From a checkpoint of a small multi-label image tagger: activation gelu, widths [80, 160, 320].
Rows from block 4 of a small multi-label image tagger, named by matrix and row number. Rows with one number within an expert belong to one neuron, the router's apart. Each number is 128 + 24 x the weight over its row's rms, rounded and kept within 0 to 255. All counts start at 0. Numbers have three digits each.
Before each expert's rows are labels from the 100 images, of 14848, where the router gives the expert most weight on average: "strongest on" is what is common among them. Only what is clearly more common there than usual is listed. The data: Sentinel-2 satellite tiles (TerraMesh). In brackets: how many of the 100.
# router: slot weights (model.blocks.4.mlp.router.weight, 64x160), inputs 0-79
# up: expert up (model.blocks.4.mlp.up, 32x160x160), inputs 0-79
# down: expert down (model.blocks.4.mlp.down, 32x160x160, transposed), outputs 0-79

# expert 3
strongest on: snow or ice (97); main land cover: snow or ice (91); bare ground (50)
router.6:143138148138139096113111100160158086159151152138093148137114119148102144175116117109153078100129107163110088141161123147121130115123151104099105150106125107158146172124123158101120134114115148084128151147111173097132153122123157148118113102
router.7:128101169115106155128155131101117128104113120103136107146135099124131126132152140183156134125145108111144143148114098088146120131142140134161134098097164114126121100133131130202131110136126072102106106081140140124134104126122115113173140174
up.0:150145103073133121136138146127122130106133141123132114143153123152130149125090142162155138157153171107154139119113121073139136094191120100130105121104140108126150119129170056133104116115150111134146128112146077135143126148125101116164176165
down.0:156161116104092114094151144108073116174122143150138136125140140135113116134076147110132134141156166143145133115101163082109097087173149109129152112147123113154156133166120092111135109116137140150157119107121126117146116143122120126156192152
up.1:167149118077122114136155144134122132098135165118116105130155118119114119140105130157160141149150157122148134101116127078126139096188121102135106134120119111138162109124159061112106125117162119138152133113159092140141118150140107125175175168
down.1:164152125108085125103169132116068122166137125146123115126126154144112143127081138125127128136146151124163133134102171082110113093163157133117149150131121107151158109162129093104135101103140140143172094121120103129144100128118126140138188149
up.2:152103174123126143103138126152127130156157144147128101139099129144103129135103096113144133075140083073131104194146169154123142110112140095102110177095126100138130142147122182129079122112082130140098135140137153121168145131138143134083116116
down.2:136094157130143138113129111098142140120110144142112141090140091143128122108126057104112168131134089083135107129190110127159163151128135103150145115135115102130103151117087156162115129116104169130130155126124108125147146052107122163129082127
up.3:144188135113150118143129136133121141103124116120101128120119181132112116071122165137131106157156128181105143084110124096100146113146124147120089124137144127143165108114161104114157126108169105093167144116142113125104127154142130149132172147
down.3:132136074141159134134145156112100134126093138126098131112150146163142146113136165143140103136170122160145177125132170114143065068070087165091106130124129140136123124169146098134125120109110156111160151103134158125126140144159147164128131133
up.4:105074150155130187131142146161134171109122119118157105193113106130154111140144118172153135106154106114164148138114120155117128143145098139127119155083122127094112113144111160151121076126131110127098113134157131173122123099116137117123134149
down.4:105131115154095111134117123146139142140151129136156117118112108103141137143122119091116121118085144104126092139099085136088117153159136080163123113107158144119128102102124150115127123153133079132100085176108107111133112135049124109154175098
up.5:154115179085075111086177162128075168136119146144123117112095146139136130111103124152109153121142146111111125093098166086111129112156134104139127126173121129136140097150133097138130104125136149120144108091155089164149115161136108108126155171
down.5:137131119101121109136154116132121103119175167156144144100161113108142136160099117117111155135137160116148101131136149088117126121182165090144126084145138120135100143136123107123105075133141116136148118127132074117151139092073094127146168146
up.6:159146113073123109131143139132120123110141139104125114130149121136126145158098148169171129136169169138130141109123149071147124085182128109119118149127113112135163127140160069118095117117158132137136127105175086142111113141163123130156171177
down.6:169149118102102113121159143112068117138145128143117145140121154136120159121079142141122135137152156139151135121106165113127104080127153126120166154131149124156161112172152084125129114129138177124157131103138101140139116141140136131127169144
up.7:131088168131068137077184147115110166138147086145167114136083134136151189091120133142104147126119136092106108144105148131140146121124136132136161115127174134122113107143129145172142120142101101111106081116137136151141110146108106112096122130
down.7:135139108079127130116149142160129107098124111112120174126129176120150150120127146080181151143158100150136127086155154136162190111157111145125140116094114162125147101124119108117134145115140151100149143133169115156074134117128082125096113136

# expert 29
strongest on: snow or ice (53); flooded vegetation (47)
router.58:131122124148143156144156153151119141113095150088131108133112158145155133123155153158140143090169105119157145149102151081113108093154121150113117113108090103118105109157136131128120093119112146148154100112125113170123115104118135142106146142
router.59:146114119133141133162108108116143128122121131127091146108156159108087089168108148124161140099113129142150170111085091140127112151092131151112148172133093146128140109113141089089132100112143154158156117124103155112108117126161153142100162150
up.0:115104109140117125126158143155102113202122146127171099127165135120130102144108149098096094144119171142134137183118148156156116123180117125116143130086116139126126137167095147107081111160119152120133111144117090126118166150132146090134142139
down.0:113168114121126105115115152115113136136110101109114131169112138124132138119114168134136114143131134166093156108102125146130114116071090155137110134146126164131164117132151104139144154136134147141117132136134202119108141163189175123127125103
up.1:128116105131121119102133152137127146114123105137116135070098173131156149115132124086121164109147112118087132117155147162131166099123105146113165134172128139128153106127102148107123143123125171107120134161175135163108143140136095141087101128
down.1:128137126127139141167113112100143103145152174152137101107150097117090114106109100130107130120100165101156145155123100124104103158104158101165091112147160102106106181123154125137106121125136100140129148110107147057169123117120137137165161101
up.2:159123203103131085103123114112115145166135120190102137179092125129102112153077118121130112141139145129108118115104126143101127122104173114127156136137102121192141174128107108098109143104131140170131121135133147097145126140129125160117135125
down.2:162145148121102094074122122112091141171114122153071159125094178145097135112100117111146137143158142120113109100119153120089131098150151119112144154128093104159163125140079121075142140087159158147179125126115130136154147129130118168131165142
up.3:148110152119076087110156128102075114179166116169130139168128126149132128127073111125104133179091180122118100136129121155145137124161161088181127142051159121158119150131134112133121147131118114091125114124125109100173133154149107118154140096
down.3:151094098152119137138149144117091156128084107163127126131128149170144148167134120144119147109154119111162142132109171112089078094087141158110194129105101124143123122152147115130134116107101153137139137082135141142144105129121120157113128188
up.4:136128121133080102103134108081103140147114083166138129140099117150126182129127106128103146184086143104130117151128127169131124131108156112169150116087148122148116120121153129151148138133081078110113098136114153107180127134119121124157132069
down.4:128125130136097104121170124079063145145089108179131114117121132179141132141134114142104135176138132103134128148129176145135073088092164112104179127118129118172096126151150105142111117128099155143138127091119109109161150123126113158139119180
up.5:120141120152129126137115111153147121117151099133125138156135139106118128121134133163138129144079109127087124121123102160183119155113111144144143161106166158142135102112162144124154143120132100067122123119115157089121089125154139117117143160
down.5:120112109114128127145126140169154141111167100119131128143098076102143175146149131150143157093113117146103122122122118122103125138102100117149092103126150151101143085123160152170096115114115084139108124166133157130106116143107137118116146054
up.6:130124075086129117166181150123116122098116131139133132070159101140153154129143106129156179109135097124152124130131126109141130084097114133129161094084131126158126100149171090185095160114097119126121132092167170133127168151133095147136114126
down.6:155126119125108146145162129146096113108149128152144115114111129144130126156115125174137140120135106099178151145126157084098105112135164124106148112125126109140111107152145103129110083103131103136154089086113105134152099123091121141145187173
up.7:129125157143125119130124112125116109182168170126130116188151097136117099105116104119072119151109154111149138175156117126127126143130181105153077137118127081122084189129103126128104105124136101135127140112118129083192113113108124125153146104
down.7:111104138164150168132114128120118114159135153134167092113152088158113110122140108132078125119108150096168152178148136123124097138117162104131133132132133090095080172139125161146117125137105114153126150102099114104162133086101122128156118129

# expert 8
strongest on: main land cover: trees (68)
router.16:134103105135126145107134156152142090140163142113121141108098178111128130072115152109130151121148131154145132101145123159098158131166112157133118099092137152115128178127089144105132131156140162076154118129165096166094111099125130103135139095
router.17:116130089151161151152110109135152096155148138119131091130158105111102133106114120135095105172078113089158138168125106120169097152109167100143122145143139109128104145122140119130122123141105104138134112124120180085158132152139140126133136110
up.0:145094092096122140141141127127119121117118140100114124084152126106125115127135114125187142133125106091130103137128116110178159138156122125141146142101119130133130101123126110156125122153139120136134096133126126129134151142136126102147113166
down.0:126149108154124090130120099094101165141074141145117145097137156147127147125128106084138145168120143124096109120133111191140109124094105105139159155142118123166139128109143125109159183098111162127144170142105110111160152126168117158108111156
up.1:134137098124122121146132121128121112141092119129104118091146142137110124140123123113111111156126125115121127136121150124175114137081137114094182165185086126159133116149164084111135170131083152133138104092127160131140152177168143161102111135
down.1:150088165126133159129150130118097111122130125172106132114126108171112101120143117186096141129142114115132157162142155109133077096061157128107157119123118103155077155159122134160083114122070157173135142061111136113162156116140111156127108140
up.2:135149145115094095129138133120096136131105076161145146104069145120119131192098140132110140110102150138110132109094123144079124123106123125142123134111125148127176089137127117138149131123126109154135092156109108125131156150110117125098177111
down.2:130160136126136124107121126104123152131104169102117126138148115141140091092113180120120124167131142138140157104109128099137130130128108136140074076154100139091141138138102069140141111156156126160147133136127153119115108141118149121133128107
up.3:128114098125137129157145137114119107141110136142132137056144148127114119081126129095082103145130148162146145142157157128100110113091125154087096123166140130113104144170101103113151165137133146132164147089133162122130130147142145147115142101
down.3:142104184145126151111138130122115153126134139130129108142104083166127105077152108140126157104151122102124133167141141137127095108092118127126123089136120106131076155142093141182098087112082109164116141122115150111158172123083111140096134098
up.4:158098149126126111123119107079109117168164056139120135147127134164086156091092094128118147133111126084135107131131125150137131138115138098139140168124136073148126150109130147130133151103116140112149172117110176105186109112151141156125119116
down.4:127116109131160150154132117135122090116147192150129130075167126121117141114136121110108152111124131141129151154137137143134107127074109135144107076150150098099098152136144151176089128120108128124132157114093068110147156114091111132102133084
up.5:162102126097114125077146154124093125157147101134133129159107151124098159143074128138126120119162133140118140127132195099139126099134149132100197145122112127149148140163135108092100146112115160128155087100136121136105111115151140148118122134
down.5:114149101108147108159094105125146130072095106102088160155127139090157154157141154132185155124146103141109122098128104126161126142115103143137127103136122165119151082094153098125158122118155120119127151134145169138088106140157121137099110160
up.6:156063113132122139119137111128114118151123110178161118113129127142118170141103112121109164126121106087141131146127167138157126123104150102117216149148122122141112132147123128132114131113071160105133096100119135125134109123125121141056146137
down.6:137142127110111108143145138118093085118134173161111145093150131125135107120093141152112121154148147149106159117114163109131072103079130132133135060148147146135115145147172064161103107131120148126112132065136109118143129158145111120123119125
up.7:173137154136125115073129137138117154150142095149125132131105150149102175145108130125111134123148102141108113130147187093132138106148123124102158127106128116135146129139123147102134130097123131125170099139107093128112122113100130155101139138
down.7:149158151121111082113092096094136141093106134106084172142099146112133150129123122107172157155138120125081099082127114141117131130128121127151115088123132128144159099086110109104172135090173126127153150154129159125124109133140130149138143126

# expert 22
strongest on: clouds (99); main land cover: clouds (36); main land cover: water (32)
router.44:164132158122117094108149127132124163132116171142121119134100140172144129133129058113145151139165138116099080115161135118124132088165145076128122123132108094163150110122104109118109118115146154126137158144129102155187149104111088153115145162
router.45:105144089133142101155128161119113165140113152124121095158142068144149130116126102156113109130129141097152138134104101124104113105094141108160098150152128107130103146117168108159086154114135099167074165108132161087165147158140130135142123117
up.0:121113119103119144144150160123131129125136143094115107116122129114143159091162118113135149032145130093126129138122134127099125116063179154139143082144115139141101131102153131125109133132130164130086130110154151152108124163142134125121110141
down.0:098168127113095078102142141114099104174143134134133097157110120118107127153073151114113084164107180133097122131090126144120103126121159095154147161152133159164162118133156097071104128136150135146102106142129129094141115176151140110142138146
up.1:124125139102078099116156117138126122127168128173111148146138126125124111159095076121146140164122103125093069125155115163185114112154158092162140151141161132163139140100123125139125137112116128089130127126159107088170169147154075136100126137
down.1:129114154123099141152160136159136093149170112140175085114120125093113124108113139163090098103111144106162157149085122107089120147121169126146128119126146122107113125149155125142087108181146140135106108115144119161126132141130138088142122117
up.2:130139138133126109124106086108118139109113109152116145141087128151139190164174094116123119126104110101104089137161110176109120131091129122129128101110128122147102120103126139135173148105109075126132141173086177103141129126081130164110137084
down.2:116120105131184152136083144147159117145143171101132114111175125109117122092119135115140126090149139145166174121136115103133161142146093148117077163156112117078134157148112135085114123116145141146137153125133145145096087112146165127119153109
up.3:128105144156127131128121103153147125099147140169129121077109127131120150143155080114149139139114087104137080125176101174111161129116117121124118139100133104116110138103088176107122154125129117110127119159139166131130139111090136144137114084
down.3:106084161158168185148134145167170124125133120114161099133141116145148129089161125153096101116113100113148164159145131127142129151113111162106105138119138117077089140155117177151108109167106120104114126124121142155108123117112172108112087091
up.4:156129143111098108103136130156092120165133132098121157085113147127105132117102167107109116056132141143092093125108165109135137109137128146102164095143111111156132104137141151113154163123122168149141118116085110160110132122105123136108134167
down.4:173125122106073110135133106148132113145143123151125172125134094099097104178109113143160133102111120122124092115085124108139149143167165109143145144100121121151160102130119121129142134112141104157149096132125120132144071132110114124169169168
up.5:120126124133108106133133127086101141121106120148113129110098133156156194122162065107120175111138116103109093115167117170106099120080155115128146072125131110151088123103161132137142156104108130120120148115121165100160121120114109172117106110
down.5:145120110109150134126104140166152101146157139097134127125137130092106115114103172117131097078123129148155155101102102094111179155168112150133085153142105132096160124138134124090130124132176107132138104143138161160095053142127187119135161145
up.6:149120141153111131111129132167104137136132105120122161145094168131118127098122152122099124095131095165098121126136167130137134116127116198099149109112132117152133118152118183136192127114078155062154104114083125152117113096107117145108119133
down.6:155133143113068087092145139109105154176146106121142133164099153132104175121113120099135151123108143110099091117085128133085145133153168102149159124132111107147140103122123133119147149129132152149141082134115124137158109137107116127146163118
up.7:132124119130110112128137107089092141115112117139121132099097132153155199148173076122130151114138101094112106129185135184101094113100139135125158090119139124155093126118162133151129140110096113112117141133123160122155132114117112154119103106
down.7:136131122117173149129077138154163112145141151087119127122158140105097102107124165145140116097137130154150162107111114094125180153159106155117080173154101119091170133139111142084134112127160124138149126146126156161089063134139183132132149136

# expert 20
strongest on: main land cover: rangeland (67)
router.40:104153079130157147124108095125146093145158123071140087184172100110103116109108142112142119167111114117169126172114113118175149156157151111158110146091148110113135149124098110140147097141152100118128092153110146096109125116128137079156140099
router.41:123113148112119136104138137119102157132170152099161081189086112133137163072137114146119134107113125072146112164130109098108154130133158118144084123092135106122116134118117116157124081133136079113103095155126156137133099146080135106156153110
up.8:119118117126136140152129115144140112111133144115121128134160100125122122108142130115161139138155094145156123143140135127200158123159110129110129121115130128124101162136125164172103104147131172084130156123151093133115148113138107116102059137
down.8:088123101144092115136153146131099132165178134139161098131152113100135144115094117102092109136083175122136123159094114156089100146122144080164112126123184149120100129132168132131096137146134107119093115137129114116151122157122126094150141089
up.9:136132128079119112142132113164138134068121139138083148086118109137144132185176113128169122103134096135102122084155119116150141116106105151118118121146100145140148099102121129110080139121120119143101146122173110123126168154103115134088109186
down.9:155136156109133157097135125120128136113108139119124128129114161139150134137150151135134136117179102113190137122145168080113157118175126169075126091108101092100118108144061125126162097147171129122156126121149092162090109116063117126139131163
up.10:158087149123122117145149129130100139101073117173116173062123129140140136142133126161117145118144099148129138106135150113134100105093091138108151080103110121133104093156164115165132165111090166105158158082108107145136143125113116160114110163
down.10:160145094121108119136135114103099168111065097130117144113106172131138144148134140154152149146156110119152126117130156110124119107124125145109172131119113127161139077133137090121151127109140137109161130110131118144125125136134115156122144182
up.11:136134110128138126144120122154128138139122107120114118123122168138105121070118133122136133118114100109130139158129129147126151143072120117119132138130154117138124113124174139131123169127120119104122139126114150102147137147170129124113119132
down.11:113157122132140121128118130097108127155126196136126122119128129143125161123110131109116125119138165133117148131127132145109097107097112116141077086193140116122113153135152087112129131112131144160124158114122120119147149129141134131099149110
up.12:148126128078111086138135125118122130089124116145100134109116130153135168134155081161151163118139122107108090096165135145156132105127131128132142108110141120179125120104174103130099149102108122111126157083141107132144143149130086165139106192
down.12:128133137106096140141156156147120086141164121134156108139120146097131116133097161152128096123114146152155153121073123094112129133145140139142121140103141146109146095131156110121118106148166114125122082113149125141111077173125141084174164162
up.13:134127105100118112144131119163125129122130143122081117092118159114122126107133122109168135122111113090123099143125108174117166136116125104146121114101140125151141107100108114099114155135132118140120106142128129121147211162114112117118127120
down.13:120167135135113107118123126105096157151078143145104135127104123143129116149119110139116134154149166144102125122124130170103076082080143091136140103176121129164141141116157086105128150105117151181122157114122134113153142136189129145130133131
up.14:140097127107140123148122096154157126083092124138077182075140122129118126186171131112160123096136091159131129095159124120160125128087093149083132142151087128127139107110121146110116164111120175142151177117137106124117182129136144167109099173
down.14:159131149124164132091110134122119146108084124106108149137118154147141147117148139132140139135177099125155127100159139103153164124159105170090149141123092109131151122145056115123177137123165159131166146122147126172080123097143142158144093144
up.15:121131124095109106113152162178130157086109112136105145107093143140166149131150113147158120105141107128087115101132148154137129112122086142095144083097127148166157090133138136085098149135116128135112121143172105150131179172110102128126104140
down.15:117112162157163166107106114139146160123143169136102120111131089144109082113136095126126138153136133100138111129144124140119138139106132120127099131179103098138095168094100136101116137096108153175140126120111177109134107118130153139116122101

# expert 1
strongest on: main land cover: rangeland (70)
router.2:144134103141108140116148151129142117117146142110123157090086138119170164116126117103113132105111126111093097136135127084108130136118138133143099130115152122132153139087105140125129171148114149123166095118116090124111174112095129123147146083
router.3:121134096114147124159104110150167104099163169104089142114147129104139149140173117104173129094106091122098076096143111108116163141136128140146113152079122127122147134075112132093121128109154097109116129145138152104121141128088147136171151125
up.0:110114132108090101140129123132121102126162137118118129127145108115135119161122122130146114101110123131089070117108118133148122134129162128168126167127135164148153115115165150124106140154120115139078087124131165121130122159166149104160139158
down.0:124089104109121150147143121155152109122173115141161126108162107088142144110116104107139150103112119113139101126146097128153164160165134103168127146107156140128111106105146187163102112126132111069122118129150083135119107117099096123126128110
up.1:112123132130085118108137161131132119147123073137167139108127117131155131199100131152101120130131156140109128136117160170162090132121135133093170129178153153120135119160119127145123135157112161148083111118145120150120133150177141126099081137
down.1:149156156155140113100093112105108144142102182122105132104097172166102091127124151115139121141122126135134135117120135111099127134138137150127121077149099105139151140133070116080177133119146136158175132145100154120140147114099169159126163124
up.2:138132125111129113124147158092124143147112157130113107096143111133132185108122092109141176114162144087137110109146140106111117088105131094138156080142094089133106146138148091114095163117133180169145152095133144138133157117144109152155105124
down.2:110140134120076111088176170113083136180156112130146097139085168146130149128111140131097105155133165112110124147087161137082115100121170089119130149124143148161133123155144099092122115147129112124115084136145146125143128177124136101123145148
up.3:117143105180150143109125118149126133154125139127138127143127148142126118099143139114110102162110118134130141163133120099114130136179085129120121080088124114119126139128061153109134127134127104123168115141100084109117146080052140117185143083
down.3:151105130106150129132109118139183081117140095141124149119131088075123110154104126162153146131124098150101121085155102113183137142113100139154128113164130141121161103115153144169115151114113154158117137114137139115085107122186142129145077087
up.4:147138103129095119112142126091091148122095098141126122103115121164140178140125138154120152155118120105125141165128173131148094098103140132108172126124150128149135117148171117163132125121056119146128122123117125119160135155158134137113129122
down.4:148109172114076090110145128104099143152131109155126140122090154133111131111116092103121133134104140086129084126110099136097148138125167090169176120081127127160102115111138136132117165145119151122115105121123130118156142120106102123157117134
up.5:106079107156121135128115113162137072134151160118134137129161129097124100128139120091147111118103124143114096129131088101145133153137103130157124139098128146123142135119098166097108153150130135109125102138112145126108142105126147100200146108
down.5:138093121087127120138140136142164120102151084113140152141148095054136138130122106120157163132112106133110096111156097143190174161161108108171140117114131138111143093093134158187109142126118132105118128141155112133109131112147115128134095086
up.6:120100121090105107136146168139136126122111135144129121102101130127148194121140101137141137092153115123116129118124142094123114102070105120136166069156128135131113122129196124141134179139115175151121133075143145148117126138137114128127080150
down.6:071108111142120131173143143142123079125161132128153112101150119089136138134128144111109120107103145142135145137109120168127117128099134107148125132112164172131111123138199108159079102146127119107085128131137071129147140171155105083120146113
up.7:112156117142153128129128111103124142132113163137127095110122134139123157101125141081105135151117152118149148137137124114092154129149138086116099112135134087118135148114089114120143146110153114126159152154106100121141157126078122142149161082
down.7:124132163151164148106088131119131153129083136119106149156098123135120093168150131173148126094158120142106137099135124132118100117096121163130137150177085119132141146122117126105144141116122151191132148118125176141113101118196156163103116158

# expert 4
strongest on: snow or ice (100); main land cover: snow or ice (99)
router.8:153149132092089094090170125098084108146115104154129171101127144127127136197093145107091172126126160133084125124122150150133131083151138108150185072144112143141119139173101086126143130133123141132142112136140107120122153127118075117116138130
router.9:166130106105118107128122106092081120146109095157121149155096129145106155157130157113146139106089153124119154144128123150113116127104120153127156133096084126153149125125139124128131137105097098174128141161107147097144132124099159133129149098
up.8:175105140144135133127131130114117142077128154131121142108123131165153167130154099153144188148153101129124106136195167118147122078158133127109128111106099078125111135102095130142142090133105121108153140123131087148145140073111118146111126118
down.8:129119068090135131169114095155178085094159110114146165122146109064114159185138114121166135120116102116114095106150080125174178187145124129141150150106151145123138111090156142154128144141114115093126119129128147129108111123137104137156109138
up.9:157115142101124128120112120120128126097141131124127129128115143108123138122140099113166184110114116124125110082176064125092175147147125150206110091117113109122150102109096117120145129122153115102131134128139144147127118080094110130133151114
down.9:182122125106098101121153121100086128150159115188129131128108127146102172129107107150120160143120127100156120137116153116109107114104171099144156107121136111181129109150161109137089132108107140151136111081117117101174117137123129150152151127
up.10:115148095116137140160116137167148072116148130112140127110143137094113099156096152139123098132123140160132153115119103087127123154186123159111089145136139178100138137137126117105152110137170108105138084131127136119077112143116146110173157129
down.10:111119163152137142102128150143147132122127155093142108148134101119160119073132170116122095123124136163105147125117123133135120127114087143132074080150127147085121133134124138159127114149150128118112133151125151134103110152110186099131113077
up.11:154108187099103134106151139125119132098105124187132112146120117141143147110132124165144158072149132128132152130112163144091165065107094120099121126032107126117132117156149150141082121120110111143120131145129116152141124137124127124116148118
down.11:147117118151143108146098066119123134168110154135090162128141133129104131135149083099141142120100104099119093125145084122142158167107124125128129184125126106183135109106133144136122184108092148111164145134072132100173135105147121207129140138
up.12:140084130113134152074142141144141117117181110140147141115125132110123116106108124130121150167164119134121120117151148126156193135183117143116144130165137146107147139137068148127148137137140164089138090115161149171098091095126136128115084135
down.12:112125173106136136080125171135137118137157182096149113145145108081142121083110138100126146104144167119135121116113125127117162133167134116131073114161127137102129149141080121125127107144190156134109123160159122152103129132093140106118141072
up.13:133116123132149184166118115178171099084126149149140129112134092109107077138129124180127110117121100138190164139139113064136107148130101164114087124129142128085131120150141107178129121127121098135136124114118130114110114114105134127113121117
down.13:129090170138146170114120142148147093117164172128135125107153113099112059102114158139115105111127126164143161121102123098113148143139093148138075132150108119085133141143121156130112114137142111148123124119129106132106102128089162102118128115
up.14:128120142142159142138095129139144132140117115092120135160118145098108138124148176121147084078104128145129136118118068131089163185134085174143095120094110133127138102111106176099149129121149100117130111152119164117104110128085178120146151097
down.14:144126143117105094104154139069066158167113140162123132167118115167127140112119096128123173159146157107130143129119146126091093070085142097139154113127115107180117126135156083131093141102116174185133133084129139107165114128150123167141144125
up.15:134139106056102109126149141137117104113125120126114144098118139110154102167087152117129100127150148174112119079117133123132108082143115141115131114152116187152157108150115089120143140132136148125127112121137131131100137152141110129145125147
down.15:113136159170142152142107138146140136128138166127125095137126104143125134081151133135093101093116145136141154148113120119093095142097117136127076087154135118098094145131118143134126092131127084142123124141102156100130124137072175105114158084

# expert 18
strongest on: clouds (94)
router.36:113129104100116100133184140104108126107141128155151137164150087127144154175102104172109164126137146141128143138139095125136095102150133102184135089088145128115096145148134085173127150121101099146111134086151159098127140120128074127165143112
router.37:128125110095099111126177136093102132121146106162173137163131108130145143192106090158104192133138138119123118133127103116132101113149111094189138104109140126113118138162120089179117142133096104135116121088154139110156120112131069125161140113
up.0:158089133110122163129149130141144136095139143094142123105099125148120136121161131143156170092131085119147151160105152105112147128085116148093138109104112136120123097117114140147108079131107131115128108115116123150113130148102137115075113166
down.0:128124119099108129112160158185103081146169128144154141117146152090126091169074179145118097166139133170133136111134143130128125128162094158115118122105168152128129150166124115121130131144138119089146088121137103128136093135140121106134146143
up.1:123114113091129123125162147147134096092121090132149134161144093131147110149128131169175123126168102141153145128133152122183128103165117135109178100089119160141135122167124114150096101149128137142111125107155140139109149140136124108149101119
down.1:117142135141109131164141143107109086141163168146144100111167111111105106116115117137104118125122173115115136135112122126101097144100140107147087139147164120107101158126170111137107103137155090151113124089115125082163100156146133105136176116
up.2:130152137147136145114114126158146103153170107137140158142110167118094100160089180130104120140114139162122157135110158109101119162162136149086107141146123132099172134149119139112142124122145146154160105137101102128089124120148152119110142107
down.2:123141165133128131115121141138132133139163191105121112102129094115115107065104161110115112107114149142125138130103121111128139133132108138142064110143117147097134137142093148149113095145153136132128117154109143134121118148088181111107164077
up.3:121142135152126136099139129066097176129113106158153088159130102145142200137122108141090167158131140099125125152109144121116112119154125078159139136136150106110102141142119111181154148105112084107154128128123135104159068101101086126109163124
down.3:139138136136143102126078110129151158104104118134073166143105160133112109127143113096172140105132092150089084092161115156131154125153098128109125153127119140137164121088097168077163162098147148106160145179138143129128135113151128169110127123
up.4:168086176148108132111132112115125175098121132161123132126108104165121155116141099147118158153120094077126109121149129120148153133146105110154152116126125106126106107126127140154141143129070109149147119121080086123171121105091103148124116169
down.4:125119147113117126157151149143153133092098085099144148130120149101175112186145141152150109137126099145131113115118123114176146132141114148121171105113134153111152086140148123155148144177139126111126117119153116198081120126146106102157055154
up.5:110135090062113105158174151133119090102140112117147145137154121103160117149102120147151123129142128141138128128126105163164115106140109139164139124087145167123140121141144110160106145154129128145096126098162165111115129165150104096143110123
down.5:116129142148108111153116112112141114130171144138144110150120102102107118127144093118118151117088155077113099152119097137093113141110188072161118133133153112135110142093160128119116133114127091138109124135111108065172113113109109109130147117
up.6:134091147095097151090165131141157138119173130090150115128108138134125142092152102123155135089132091070123109150122144117136159148094140159124147100150101135121103122132104162130107137149115131109094099125151180146127126141107131111094061128
down.6:146139099113134138138130110156140070106131115148119163082131191114099098165118098150106121134139114126155132112162175101103118114117156150120167129121140103135134134133147115118132135109105124134153135055153116090100153093131074147132100146
up.7:130111103071133137136174140159122111118125101126148124127134084145144138139112147156142120108138111128172154139127152116147127104146097151127178114099097146117148110171137117163088135152093140146127124096135139133126126127123131101134112122
down.7:127147148150112129146146098130122098139162171159138123125131118114095092116104125134110125148102152127125132138102122120114118124130155123152100145134175104116128145128171137119124122109147084137134122079095105088163085139108122127141184158